python train.py --arch="tc_resnet" --model="sound classifier" --dataset="synthesized solo parts of chorales (CocoChorales)" --train_examples=39062 --gain_aug_db=6 --noise_aug=0.01 --time_shift_ms=50 --n_mels=40 --hop_length=160 --input="log_mel" --spec_augment=true --win_length=400 --targets=["instrument"] --num_classes=13 --norm="batchnorm" --activation="gelu" --drop_path=0.05 --depths=[3, 3, 3] --kernel_size=5 --stem="single" --widths=[96, 112, 144] --loss="cross_entropy" --init="torch_default" --residual_init="none" --optimizer="soap" --beta2=0.999 --lr=0.0022 --beta1=0.95 --shampoo_beta=0.999 --eps=1e-08 --precondition_frequency=16 --max_precond_dim=512 --merge_dims=true --one_sided=false --adamw_lr_other_params=0.001 --grad_clip=1.0 --steps=10500 --batch_size=384 --epochs=103.2 --lr_schedule="wsd" --decay_fraction=0.2 --final_lr_fraction=0 --warmup_steps=1050 --weight_decay=0.09 --adamw_weight_decay_other_params=0.01
Rows from block 3, named by matrix and row number. Each number is 200 + 20 x the weight over the matrix's rms, rounded and kept within 0 to 999. All counts start at 0.
# short0: shortcut pointwise conv, stride 2 (model.blocks.3.short.0.weight, 112x96x1), inputs 0-95
short0.35,209,183,203,200,194,218,173,204,217,193,227,186,195,202,175,201,199,191,201,186,191,204,214,207,187,180,207,237,190,171,191,181,181,187,205,199,172,199,176,201,208,214,176,187,189,174,174,205,192,167,210,200,195,197,200,198,210,211,196,188,193,194,200,207,209,222,211,189,188,214,175,187,202,202,170,219,175,217,205,178,213,174,199,192,201,204,234,175,212,197,194,203,244,177,195,231
short0.36,194,195,178,191,186,172,198,257,194,201,187,203,188,192,206,182,206,180,199,171,183,188,177,217,221,219,198,180,202,195,208,196,170,202,189,225,194,202,233,209,209,193,198,196,175,173,153,206,173,198,204,214,181,199,222,198,188,164,181,200,205,208,188,244,205,198,216,196,202,200,182,185,205,175,195,207,193,231,194,179,194,192,192,195,189,216,192,251,197,192,187,211,195,192,199,204
short0.37,202,181,211,198,169,176,195,205,215,209,216,187,195,219,211,224,187,198,181,213,209,210,204,201,208,225,195,204,202,160,207,205,180,218,211,201,206,200,171,215,208,211,183,195,182,186,213,215,205,201,197,205,216,198,209,211,212,210,227,208,219,215,206,174,197,212,218,208,154,194,186,183,232,191,195,184,204,205,196,196,208,157,198,209,201,211,192,212,209,179,194,202,215,156,216,228
short0.38,177,205,200,219,216,183,216,215,178,171,194,173,211,206,199,173,206,168,208,204,171,203,184,183,207,219,197,199,237,243,214,200,199,194,222,200,232,209,205,212,185,192,167,190,195,195,210,159,216,217,187,219,198,217,207,185,207,185,213,203,198,211,223,219,217,216,227,176,201,172,208,202,215,238,248,202,227,198,163,211,203,199,222,193,198,186,211,193,180,185,219,211,170,222,216,183
short0.39,173,204,201,196,211,177,229,215,181,174,175,189,219,218,190,206,193,218,200,206,196,187,203,180,200,217,178,200,185,187,191,162,227,184,217,188,197,174,198,149,199,195,210,179,194,194,202,201,181,160,197,185,197,170,199,165,198,227,177,227,237,204,200,206,233,221,172,201,205,186,166,206,202,199,172,188,217,186,180,175,209,214,170,229,218,219,233,175,189,211,246,214,220,220,193,223
short0.40,183,162,196,182,218,201,213,206,201,211,210,189,198,188,168,212,220,250,183,193,209,166,216,247,195,183,158,171,213,191,210,184,177,179,198,199,178,206,207,213,227,179,192,168,199,202,160,182,214,219,183,216,211,223,226,178,207,199,197,202,204,170,224,198,240,183,263,197,207,177,210,210,198,209,183,236,181,197,241,222,239,184,201,202,183,202,192,227,194,260,167,171,216,236,166,196
short0.41,203,216,202,225,166,175,193,195,217,155,208,184,215,178,185,216,214,201,246,186,236,214,214,177,177,211,197,195,233,195,215,194,204,197,187,179,225,203,229,216,232,168,218,239,190,202,207,195,168,179,204,197,195,196,189,163,220,215,191,202,197,198,194,205,213,191,198,180,197,180,183,205,248,198,220,222,195,169,182,203,187,207,202,193,218,218,190,217,219,205,188,217,197,202,218,195
short0.42,214,195,213,185,199,206,221,201,186,153,208,229,180,224,217,215,191,191,224,195,182,172,191,189,180,200,178,176,215,210,235,181,206,207,223,242,223,154,223,218,170,191,219,209,215,208,212,183,209,195,202,230,211,195,211,201,178,225,186,174,174,165,206,181,258,228,175,212,222,244,210,239,187,208,208,175,270,147,177,200,208,170,186,182,185,196,198,221,186,213,195,229,176,162,210,197
short0.43,184,186,204,187,189,233,224,196,188,204,215,209,222,244,159,207,224,168,155,214,188,201,178,177,222,198,252,223,209,210,186,188,179,217,220,172,200,180,167,210,183,218,207,166,230,176,241,188,195,168,182,214,220,197,230,153,190,203,201,213,184,198,229,217,208,192,216,212,225,202,204,187,257,196,199,166,216,206,181,194,187,195,192,169,212,212,202,178,208,194,219,180,205,237,171,175
short0.44,200,169,207,188,196,190,202,175,192,208,171,184,187,212,220,211,203,185,195,182,199,171,211,196,228,199,220,92,192,198,209,179,225,204,225,192,194,229,159,200,202,190,190,192,190,183,217,210,234,219,188,181,174,161,202,198,206,199,204,217,202,207,179,164,179,219,214,201,234,197,188,211,204,193,213,197,193,230,192,172,193,250,193,195,214,189,213,209,191,208,204,228,231,207,211,213
short0.45,207,223,242,177,158,192,204,215,191,218,181,198,199,167,229,185,175,232,173,213,196,158,226,197,195,230,182,224,226,189,171,193,225,204,215,174,193,194,195,204,194,174,224,167,203,187,214,163,196,176,188,214,215,197,220,163,186,224,212,235,169,236,172,189,146,194,206,196,218,163,153,161,228,199,181,197,199,183,183,173,177,213,196,214,165,192,173,181,207,194,179,200,184,222,299,182
short0.46,213,177,204,173,195,228,201,189,219,197,204,201,186,200,211,195,172,178,246,206,235,168,229,179,187,216,201,223,213,173,178,167,186,204,134,197,188,205,247,221,191,180,145,211,182,216,210,206,220,167,222,197,215,165,230,227,200,199,170,203,179,186,184,213,211,182,221,202,171,187,202,221,210,218,187,208,236,166,198,210,189,195,159,219,216,229,209,207,188,225,227,223,213,185,230,216
short0.47,217,194,180,201,195,215,205,201,184,205,192,194,209,178,200,180,162,186,176,191,189,189,190,221,194,189,193,198,210,214,183,177,167,206,240,217,214,193,221,229,216,189,224,215,199,224,205,185,171,188,209,205,180,219,156,193,195,189,218,186,179,240,179,219,160,200,211,179,195,213,208,209,206,196,190,190,200,211,188,197,175,239,219,201,185,207,219,168,181,192,157,227,203,189,197,196
short0.48,218,201,180,192,212,201,230,202,218,195,179,211,201,182,201,217,183,195,175,191,225,202,185,192,158,184,207,187,206,215,200,223,197,199,189,186,205,214,203,169,201,218,202,205,210,247,195,193,193,187,194,200,237,189,190,188,187,200,188,178,214,191,194,209,204,142,221,189,255,201,228,207,178,177,214,184,205,186,212,227,205,208,187,194,235,190,197,235,192,223,210,178,192,201,218,185
short0.49,149,190,214,217,183,188,158,187,207,204,195,214,205,195,223,228,215,184,200,205,170,212,184,196,208,176,198,184,203,215,216,185,151,217,190,183,222,167,200,191,194,213,194,205,220,249,196,179,177,153,226,200,186,210,191,206,212,245,228,231,214,210,232,233,229,230,224,178,167,223,190,218,171,195,185,174,202,198,200,196,159,191,194,234,202,175,227,218,205,197,181,223,227,214,216,200
short0.50,231,190,211,175,247,187,210,237,185,179,192,130,169,212,187,178,244,188,175,178,216,168,203,160,170,194,196,190,242,170,208,225,186,197,194,165,231,181,195,218,203,180,175,168,200,219,194,188,179,163,204,207,195,175,234,200,206,224,168,195,178,195,191,189,144,164,202,206,222,188,171,180,177,224,177,199,195,204,221,235,180,173,218,235,199,218,203,215,213,169,189,187,211,181,238,240
short0.51,231,253,211,184,228,172,180,196,159,180,193,187,196,193,193,192,188,222,183,215,198,227,191,184,197,196,221,231,158,216,192,152,215,185,191,191,192,172,182,196,209,191,227,173,209,246,205,187,198,224,190,223,203,195,202,228,196,193,191,216,190,198,182,197,206,202,184,237,180,166,256,217,165,178,178,177,231,161,183,197,192,202,161,233,204,205,242,250,222,217,243,199,190,227,158,214
short0.52,176,220,166,215,201,239,201,227,184,227,194,227,168,165,227,210,226,191,187,176,186,214,168,219,218,223,210,203,194,210,232,217,199,175,211,184,234,173,185,196,178,191,189,223,201,202,205,182,202,184,199,180,209,221,190,236,206,179,202,197,200,183,173,174,191,212,183,203,224,162,208,206,198,196,204,171,221,233,228,207,210,209,193,200,197,209,217,236,197,219,189,192,194,200,208,229
short0.53,217,197,219,193,189,217,203,197,220,190,191,173,205,164,212,221,169,200,180,218,179,192,203,209,201,180,213,187,193,214,222,196,210,215,219,209,213,217,202,162,193,209,195,204,202,148,200,180,225,233,182,194,197,206,226,205,208,193,246,165,186,208,203,169,187,190,208,202,206,191,185,188,194,184,240,182,191,208,186,208,192,182,215,182,213,168,223,226,171,175,185,193,190,196,210,165
short0.54,222,225,226,175,153,195,225,198,244,165,197,181,223,219,203,205,183,211,232,184,205,213,192,193,193,195,169,173,199,215,149,179,198,188,218,200,215,220,224,203,197,189,206,188,184,197,224,176,186,211,181,203,227,189,196,223,201,184,197,187,226,190,176,201,225,195,221,183,250,172,200,224,187,182,208,201,199,186,184,212,224,186,200,175,181,204,220,206,191,219,224,209,179,175,233,206
short0.55,173,234,190,230,228,204,171,206,203,196,204,150,251,220,199,200,199,201,158,193,206,200,208,193,185,209,193,172,191,248,205,248,212,164,204,178,185,203,185,148,171,191,184,201,174,171,204,200,187,215,179,217,202,189,205,179,208,200,180,167,179,236,226,221,165,218,206,206,209,268,240,156,193,199,238,177,194,195,183,183,176,188,177,246,171,154,171,171,198,212,193,170,192,223,185,153
short0.56,210,231,179,213,274,222,193,184,177,202,198,190,161,215,224,197,173,204,192,186,197,204,216,211,153,215,223,207,208,206,196,200,171,181,215,184,211,199,182,197,188,194,194,196,190,169,184,205,223,203,205,223,185,201,188,190,224,190,206,209,236,173,213,194,200,184,227,194,196,178,215,174,183,195,197,211,184,209,185,211,202,235,230,192,194,205,174,217,202,234,212,182,200,188,149,226
short0.57,198,195,211,197,220,226,203,214,179,201,184,193,195,183,239,221,181,189,185,214,178,198,187,191,192,195,222,222,192,207,210,189,211,220,198,213,192,178,204,192,153,219,193,168,187,181,212,230,215,177,176,223,205,196,196,193,191,199,213,220,186,163,221,200,204,182,236,202,237,198,191,215,187,179,197,207,189,225,194,206,191,190,204,174,203,182,156,202,169,205,199,158,210,195,196,174
short0.58,212,177,195,212,205,197,197,185,200,230,185,228,181,184,188,210,193,168,223,216,199,205,227,197,179,190,220,221,221,208,175,223,173,196,201,168,213,221,205,202,191,211,199,161,223,163,211,188,184,233,169,181,214,192,184,190,204,194,187,187,201,236,157,166,186,235,191,211,182,195,203,183,181,222,217,199,204,196,174,212,202,251,216,196,170,197,184,214,179,174,200,194,195,207,215,193
short0.59,198,178,204,206,179,197,176,218,216,221,174,206,205,177,200,209,217,222,227,220,253,212,210,229,208,207,201,206,219,197,186,220,183,187,197,179,166,212,204,197,208,180,219,198,189,192,224,203,188,199,190,200,203,188,221,220,193,161,190,192,194,204,167,152,192,178,186,223,196,186,188,208,182,217,210,205,179,195,173,203,203,200,176,207,210,197,238,222,205,223,215,222,189,198,206,171
short0.60,188,220,192,225,179,258,212,189,165,230,221,187,246,155,196,230,173,193,153,204,219,198,184,223,163,189,246,188,197,209,202,171,173,220,233,192,207,209,147,249,158,168,228,164,171,207,231,215,204,175,218,211,186,226,199,178,201,184,225,205,148,235,214,186,238,234,196,202,211,170,183,199,198,221,201,181,191,165,177,165,197,157,228,202,196,217,201,204,177,207,161,205,185,182,201,225
short0.61,200,214,206,211,216,215,217,200,193,174,180,207,166,203,193,191,179,197,219,217,179,222,200,224,199,220,209,211,161,215,207,154,193,212,156,204,208,203,195,183,188,182,218,188,179,177,194,230,244,179,190,210,210,186,191,187,199,195,211,214,182,213,202,199,203,176,189,248,183,199,218,236,141,201,188,192,202,184,207,208,168,210,217,185,208,239,225,229,194,219,192,163,192,186,159,176
short0.62,196,232,217,205,195,207,159,198,212,191,223,183,214,185,235,216,207,197,171,205,265,213,196,224,183,152,203,172,207,179,211,193,206,184,188,155,199,201,212,203,212,223,195,189,178,174,216,205,197,207,200,208,213,214,221,225,212,213,193,170,208,177,231,161,208,196,191,199,222,205,211,199,202,226,231,204,209,201,172,193,234,213,177,169,199,142,219,196,191,222,171,211,200,195,256,153
short0.63,198,187,214,185,187,210,193,203,181,212,220,206,178,229,212,177,203,163,208,189,200,179,185,267,191,205,227,203,195,195,248,187,177,217,181,208,180,181,235,134,201,204,177,179,205,176,229,202,185,170,181,191,196,203,219,204,180,220,192,203,206,189,201,225,246,187,214,167,207,187,204,231,203,183,198,229,184,233,217,182,195,188,192,204,213,202,213,192,199,238,221,248,197,210,196,215
short0.64,202,211,197,205,181,192,203,187,178,191,188,219,201,175,217,203,186,233,192,169,180,208,224,203,219,212,198,196,210,187,182,205,210,221,200,183,186,205,176,214,166,235,178,194,195,206,210,206,199,206,198,209,190,186,183,204,211,208,197,229,187,212,204,194,207,226,176,188,147,165,177,194,203,213,207,174,199,192,183,205,191,173,205,192,208,204,219,220,188,197,187,197,218,164,224,266
short0.65,217,222,184,198,169,187,198,222,197,228,210,177,176,223,209,197,201,219,174,180,176,199,224,211,212,198,173,215,194,218,184,249,177,214,194,201,235,216,201,206,172,223,174,197,211,230,155,202,179,188,193,213,227,183,181,246,162,223,174,200,177,184,204,186,200,180,178,190,236,171,229,166,199,231,213,219,200,219,184,190,204,213,209,210,224,197,220,204,244,230,196,212,203,180,229,219
short0.66,206,221,193,175,212,243,202,202,215,163,217,202,176,238,198,188,198,199,227,192,212,198,228,236,184,214,154,218,184,215,176,202,193,198,178,187,222,195,148,183,242,173,210,184,175,158,216,179,199,233,227,180,172,215,195,248,178,214,207,212,205,214,169,195,190,199,197,192,190,174,180,206,187,192,161,176,212,201,195,169,227,190,205,176,170,204,173,206,228,196,198,168,182,212,190,183
short0.67,175,180,204,219,215,193,204,241,184,183,199,210,204,168,131,184,200,184,218,204,199,174,178,129,221,183,199,197,199,177,201,216,207,176,202,186,215,204,184,179,238,176,179,187,178,214,192,170,173,175,227,190,188,184,190,164,209,219,262,223,239,225,177,235,204,204,235,237,218,186,168,214,222,168,194,180,190,209,203,171,183,238,197,203,188,184,198,164,184,170,184,204,212,182,199,182
short0.68,191,205,181,199,194,202,222,196,185,200,206,226,201,202,192,189,184,204,202,187,185,207,211,209,221,233,217,212,193,189,201,218,188,160,214,174,202,209,185,210,210,184,192,195,222,200,150,197,181,175,206,195,172,210,193,175,203,184,184,205,168,221,213,225,191,190,220,184,223,184,193,216,205,170,226,191,240,217,169,199,175,196,191,164,193,208,183,240,187,194,212,207,158,222,198,239
short0.69,187,206,167,196,191,156,178,172,201,233,178,193,208,201,188,233,184,224,192,190,199,183,178,168,188,230,254,203,230,170,210,192,219,171,216,208,225,217,216,204,160,181,192,204,185,163,186,143,245,187,212,198,215,210,229,187,216,215,196,215,222,179,199,208,206,198,210,198,225,211,207,167,212,223,151,204,211,209,198,205,186,170,173,195,231,190,182,236,196,225,161,183,208,189,175,183
short0.70,195,200,198,204,198,185,189,195,184,206,209,173,194,178,212,183,190,200,217,260,222,192,206,212,256,187,171,181,220,215,180,169,204,229,204,237,187,191,205,228,230,210,187,178,184,213,170,235,160,220,218,187,196,229,202,215,238,190,143,197,189,192,199,199,193,162,197,189,186,232,201,209,206,202,199,227,171,206,232,236,207,195,219,191,182,196,197,214,211,203,204,182,203,217,188,192
short0.71,202,200,211,224,189,197,184,185,222,234,201,227,194,202,197,203,198,215,195,202,186,223,213,172,166,213,155,172,193,207,196,203,208,161,206,196,178,234,159,176,166,210,186,204,195,192,201,199,172,210,210,170,209,182,187,193,204,162,184,208,183,189,187,182,238,209,204,199,213,215,184,209,181,192,214,177,227,180,223,218,192,178,186,177,211,210,208,177,203,223,179,232,213,175,191,221
short0.72,198,195,171,207,196,180,192,215,211,216,215,210,187,229,201,190,179,202,190,211,189,222,163,200,206,214,227,218,203,209,192,145,187,190,198,200,188,187,182,231,178,180,191,227,232,217,200,191,203,222,209,215,148,188,197,230,206,197,187,198,200,193,181,224,187,189,205,189,263,258,180,217,215,183,214,196,219,159,161,182,221,221,215,165,202,207,227,195,209,211,195,218,194,180,197,225
short0.73,169,180,180,190,212,184,182,190,181,210,190,189,206,205,206,221,241,226,234,205,206,199,207,203,197,220,196,221,211,197,187,189,205,218,181,200,187,215,219,186,203,171,228,245,196,197,183,197,206,207,201,214,182,155,237,206,205,172,198,195,213,189,199,211,201,220,183,166,199,203,211,208,199,194,202,220,175,186,192,192,199,176,201,198,207,238,225,214,215,241,166,186,172,176,184,170
short0.74,190,191,192,197,166,181,219,228,216,245,207,198,208,193,207,228,185,195,175,210,174,198,229,141,206,228,262,224,222,183,205,226,195,169,210,174,231,182,198,211,180,203,205,213,195,238,171,183,192,220,204,220,225,185,200,169,229,200,192,171,203,166,215,198,207,205,218,191,217,179,180,183,205,219,154,197,184,196,207,193,183,203,206,188,257,164,202,202,191,215,208,206,164,196,195,180
short0.75,177,213,175,193,206,236,182,240,177,193,174,194,203,215,220,227,188,232,198,223,203,206,175,160,170,184,211,178,195,185,206,173,206,221,188,183,187,192,186,210,195,190,211,223,167,165,197,212,208,216,197,194,215,200,205,216,161,225,192,234,193,215,242,215,198,206,257,207,208,191,241,221,221,209,180,199,193,172,221,188,186,218,206,214,173,161,189,226,207,166,221,165,218,184,195,192
short0.76,225,234,206,169,164,196,219,181,217,231,163,188,168,164,194,232,243,204,198,199,200,215,205,171,202,141,231,207,267,197,184,206,219,174,198,201,171,214,171,203,170,221,171,206,199,214,179,182,182,191,205,206,191,188,158,183,209,217,205,174,221,234,168,155,240,174,191,180,212,174,189,198,230,224,191,199,188,219,196,219,175,158,152,187,221,209,182,228,179,191,222,207,172,208,215,202
short0.77,213,200,177,179,184,209,201,166,167,201,209,205,222,211,188,205,254,195,151,196,219,191,232,219,204,211,226,277,163,203,195,223,215,183,185,222,181,218,186,213,184,207,237,217,189,208,193,209,226,219,176,207,210,254,200,254,198,195,180,231,220,209,168,180,213,245,206,249,188,248,192,274,205,231,175,212,210,227,218,180,206,192,221,163,185,191,182,195,187,197,222,156,187,188,186,187
short0.78,230,210,199,191,211,215,224,187,176,201,179,192,193,191,226,208,178,144,192,179,178,211,183,212,213,216,238,158,211,179,180,213,201,206,184,173,210,201,208,222,215,215,156,188,200,198,207,202,225,206,206,186,214,171,178,193,192,202,174,193,200,175,201,185,222,165,220,198,175,202,186,191,200,226,201,221,211,190,187,206,212,183,197,186,211,192,211,205,217,188,161,188,190,192,182,211
short0.79,201,178,189,181,192,202,229,220,227,199,219,208,202,190,205,206,190,181,222,233,229,196,216,164,214,180,237,191,200,211,196,199,170,179,180,216,183,186,184,220,184,192,188,226,164,168,245,196,203,184,168,190,192,163,210,227,211,157,197,189,197,178,196,263,172,202,199,204,211,168,188,176,174,183,182,209,204,175,241,197,253,216,159,191,213,218,164,226,198,247,189,161,186,191,205,218
short0.80,196,175,200,172,185,162,209,169,175,220,204,215,201,174,176,167,195,183,189,200,206,182,207,216,179,214,207,176,204,203,187,209,202,185,206,216,243,182,223,221,217,183,184,205,193,225,214,247,199,201,176,212,179,179,209,208,168,182,186,193,220,186,207,190,226,200,215,247,188,207,233,203,206,197,197,194,177,190,198,185,218,178,205,217,218,217,155,170,225,203,215,189,235,173,173,168
short0.81,181,237,204,186,166,222,162,188,196,214,153,202,231,235,215,215,184,228,218,225,209,196,195,194,198,214,200,197,202,233,175,196,191,196,236,197,190,212,203,197,241,218,185,192,231,209,190,180,204,205,203,218,185,199,224,206,190,202,226,184,225,183,210,187,163,204,188,184,195,190,163,229,190,212,229,174,196,217,207,210,202,203,195,215,216,217,219,185,190,196,197,215,173,193,170,173
short0.82,217,184,190,168,199,201,196,176,205,194,216,179,197,172,178,206,205,207,160,179,216,192,190,229,203,169,201,226,206,234,187,202,202,226,205,171,206,179,217,203,190,208,210,226,188,213,209,140,210,201,176,165,186,211,191,170,219,184,232,206,137,205,210,152,147,194,192,175,200,219,189,199,196,218,182,212,160,198,190,206,233,223,215,181,195,175,210,183,233,189,209,244,196,206,200,206
short0.83,185,172,231,182,184,214,206,188,185,171,217,166,197,197,178,203,183,242,201,220,191,177,199,177,208,236,203,201,198,227,214,188,200,182,207,180,188,214,211,188,218,166,209,193,227,197,190,201,215,193,187,208,201,213,195,219,206,171,173,230,208,197,205,182,196,161,199,198,171,214,174,201,193,202,197,193,158,218,194,194,216,194,229,189,197,205,213,220,191,210,187,202,194,202,247,200
short0.84,226,209,243,149,190,191,193,171,181,194,191,170,174,206,237,205,174,249,242,156,184,208,189,202,198,229,180,200,213,215,193,211,187,223,155,200,191,188,234,193,203,198,281,215,183,185,157,202,209,211,185,188,225,189,184,212,193,225,170,199,219,205,169,201,166,207,200,189,175,191,241,202,197,186,204,165,208,206,190,183,179,193,184,178,171,200,193,175,190,250,195,244,189,230,209,208
short0.85,232,161,210,221,201,234,192,237,201,244,232,177,220,178,197,190,178,190,192,166,147,193,168,174,233,198,238,175,224,214,169,204,193,218,188,217,192,172,214,171,222,212,196,176,215,188,176,173,200,192,198,197,172,229,190,179,232,197,171,196,195,182,204,238,190,188,235,205,211,198,206,188,197,205,190,195,182,178,183,179,192,232,187,206,220,168,186,204,191,203,195,234,169,212,216,179
short0.86,191,249,176,187,192,186,214,158,222,211,185,207,196,240,195,209,188,195,208,201,185,191,206,191,220,198,210,170,201,203,231,177,190,201,205,208,199,166,212,200,217,212,188,142,218,225,186,203,196,196,190,189,211,201,212,179,191,213,197,218,205,164,218,175,198,205,194,220,182,189,197,187,200,199,179,204,229,234,183,246,222,175,218,235,207,192,225,226,214,184,211,194,200,174,217,187
short0.87,204,179,200,209,207,232,174,153,185,181,173,190,214,185,190,199,260,198,214,162,158,252,188,218,215,179,213,171,238,240,209,188,252,207,205,206,186,188,185,200,187,205,231,179,193,165,211,177,228,177,197,251,210,204,197,210,190,163,159,148,226,212,193,234,228,203,209,186,180,192,262,215,217,191,191,196,161,223,208,189,194,206,216,190,220,228,226,177,200,214,227,195,234,182,171,161
short0.88,203,187,209,183,214,197,187,184,195,209,193,243,194,207,171,215,214,212,221,185,207,213,235,198,197,214,187,197,195,196,217,180,176,182,187,191,215,198,196,189,207,204,207,188,188,206,169,186,198,179,195,186,210,183,217,193,208,217,203,199,223,190,184,205,180,221,195,226,210,210,219,179,192,200,193,189,191,203,176,198,192,180,172,227,207,188,196,208,203,196,197,184,172,201,210,207
short0.89,203,204,219,205,174,211,190,211,185,216,204,217,194,200,214,198,224,187,226,191,177,195,223,211,206,184,216,168,194,189,217,214,223,198,191,190,214,225,219,220,206,205,177,184,186,202,202,206,206,198,210,171,201,185,214,202,214,212,196,207,211,203,190,191,203,182,191,200,220,200,211,232,195,250,223,198,188,187,195,207,205,210,183,194,192,191,181,190,183,190,207,192,181,204,202,210
short0.90,194,208,182,225,205,189,194,191,209,216,176,198,195,181,189,217,183,212,210,151,193,207,178,230,194,175,196,175,185,203,184,201,191,154,200,203,208,202,185,192,188,195,185,173,181,191,159,234,221,199,220,201,173,184,178,174,178,171,177,227,185,187,216,241,180,222,210,176,188,176,186,215,194,183,190,184,161,239,235,183,225,193,194,190,227,189,170,228,199,178,235,177,217,211,219,185
short0.91,165,179,199,205,224,162,157,209,222,179,194,245,208,183,133,204,203,209,207,159,199,207,193,184,235,165,256,218,185,184,216,186,166,186,177,198,182,170,184,182,177,184,170,199,215,194,174,219,209,200,167,256,190,176,208,211,181,180,207,194,199,175,223,224,195,185,231,196,206,188,200,193,188,204,203,227,163,237,203,187,225,216,206,173,232,189,174,226,192,182,229,212,236,211,201,200
short0.92,181,200,182,182,211,203,174,198,203,197,222,225,200,163,188,212,198,196,184,227,213,204,207,177,195,209,192,204,186,210,187,204,174,218,218,208,204,208,183,170,171,218,207,181,180,203,189,205,200,213,199,167,216,210,203,174,175,198,204,200,216,203,190,221,192,179,220,206,159,209,190,189,197,195,210,190,203,219,215,202,223,204,188,209,200,214,223,220,199,213,180,198,241,222,194,174
short0.93,193,206,156,206,199,188,203,186,200,191,193,217,233,194,221,208,193,202,200,190,203,223,157,202,216,178,189,210,178,186,224,188,183,226,161,204,203,204,193,191,187,198,186,199,201,184,206,256,183,195,166,191,220,212,201,192,156,204,215,191,176,208,206,199,213,229,188,207,217,227,189,191,199,215,183,209,138,181,201,177,176,201,194,211,185,194,222,207,200,184,183,191,177,187,259,220
short0.94,219,182,163,201,187,198,211,233,210,188,204,196,197,218,209,203,180,199,179,191,232,219,182,181,172,216,189,206,210,185,192,221,199,187,191,180,196,188,191,198,193,203,233,210,217,267,204,166,184,182,218,204,224,221,184,205,212,188,198,201,243,202,207,182,174,163,216,194,206,196,229,165,216,173,182,189,220,181,227,208,222,242,192,227,179,168,213,186,207,176,187,200,201,191,216,173
short0.95,196,213,201,218,270,196,222,208,190,201,189,211,156,193,184,210,168,208,226,199,202,225,179,185,190,195,185,231,165,170,220,192,184,217,209,184,174,196,185,185,193,207,181,205,178,220,213,200,208,206,231,218,179,190,206,204,243,227,197,204,229,180,216,202,183,192,216,201,247,187,196,205,183,177,194,199,186,208,208,201,188,212,215,161,203,220,203,187,188,203,173,206,230,181,142,206
short0.96,180,223,171,202,204,200,175,197,175,191,212,226,207,205,181,187,186,212,189,176,247,186,187,193,251,206,218,197,211,226,218,209,185,215,207,251,190,211,213,184,233,209,181,175,190,184,190,221,154,240,223,215,191,164,191,174,236,195,195,190,187,196,183,207,199,193,116,196,175,187,213,190,190,178,212,177,215,200,194,176,214,202,167,196,193,172,199,241,201,219,174,177,244,197,220,200
short0.97,190,200,229,176,192,213,183,210,198,202,179,214,215,177,194,201,198,173,203,197,183,223,201,211,197,167,220,208,176,209,241,201,208,192,206,177,224,216,194,174,175,236,213,183,172,189,184,185,200,187,218,188,227,206,210,196,181,196,221,204,192,225,185,194,183,184,199,216,197,197,197,200,173,192,195,171,222,192,207,171,232,216,178,200,210,217,197,180,199,190,186,170,201,185,230,189
short0.98,212,201,171,182,203,235,212,175,214,219,230,202,185,193,172,213,211,174,212,214,207,208,218,236,193,192,200,219,197,190,186,199,169,180,207,185,206,219,144,238,224,206,192,162,195,203,205,178,191,214,205,201,205,208,220,210,184,204,215,170,205,209,205,174,177,192,192,172,207,204,189,202,206,191,201,186,219,198,210,208,193,174,206,168,157,192,208,199,215,228,185,162,185,218,189,189
short0.99,197,196,198,212,224,214,209,169,231,232,204,187,198,180,210,195,183,187,192,192,185,193,206,209,199,195,188,203,168,198,217,188,179,188,197,244,191,199,198,165,245,228,206,209,170,165,181,189,189,196,217,194,174,204,225,178,241,222,235,196,187,210,211,207,202,191,214,184,203,177,235,182,239,181,197,222,241,189,200,228,204,246,175,198,204,200,199,205,198,176,199,164,201,186,207,190
short0.100,184,214,228,231,203,196,213,220,201,189,194,213,182,193,186,189,185,167,203,162,227,219,185,223,207,191,214,197,206,220,201,249,203,223,177,153,232,198,212,189,195,175,225,224,186,169,185,223,184,226,253,199,197,175,191,178,170,233,189,203,213,203,191,170,198,194,193,230,208,197,222,176,231,201,190,206,217,216,189,211,220,211,201,177,234,214,199,209,177,202,187,171,202,202,189,176
short0.101,208,193,222,166,202,227,208,198,188,216,214,213,200,185,220,184,192,169,209,239,188,170,142,201,192,194,161,223,164,174,182,151,157,211,188,211,215,186,198,239,223,182,219,174,237,193,201,214,206,218,213,181,161,196,218,215,212,196,197,186,177,164,195,190,199,181,213,218,202,176,214,210,159,181,212,198,206,194,193,203,182,201,190,230,205,226,221,196,186,204,193,192,211,185,238,166
short0.102,151,180,149,189,224,216,205,205,178,211,172,196,199,194,202,233,192,189,174,191,203,178,156,237,188,182,193,211,187,164,212,164,194,199,209,202,204,180,204,234,210,196,233,196,189,194,183,195,221,208,246,187,191,172,183,218,197,197,191,212,191,217,191,190,209,192,190,203,213,209,189,245,190,189,199,211,157,220,189,191,184,195,213,193,188,216,206,193,239,201,178,206,191,194,175,189
short0.103,223,207,237,168,177,222,188,208,184,189,205,240,200,206,191,192,207,202,190,201,205,220,204,209,211,222,196,212,202,213,215,220,189,195,193,202,213,205,205,204,201,208,231,181,232,241,197,196,238,181,146,244,199,198,195,215,179,181,175,209,197,240,182,208,198,192,198,207,180,166,245,204,239,219,213,220,203,204,185,191,207,218,214,177,207,167,215,172,166,201,207,184,248,206,204,205
short0.104,196,191,223,213,205,211,206,197,232,192,204,192,230,164,189,233,190,197,210,199,189,209,190,204,251,201,192,212,183,214,169,199,224,190,196,211,185,235,215,189,198,232,190,178,217,230,203,212,206,216,202,199,177,173,209,221,187,196,211,189,210,197,214,198,206,209,216,165,173,185,163,194,189,194,202,180,203,191,201,190,162,195,188,201,195,190,214,185,222,219,188,204,227,191,222,189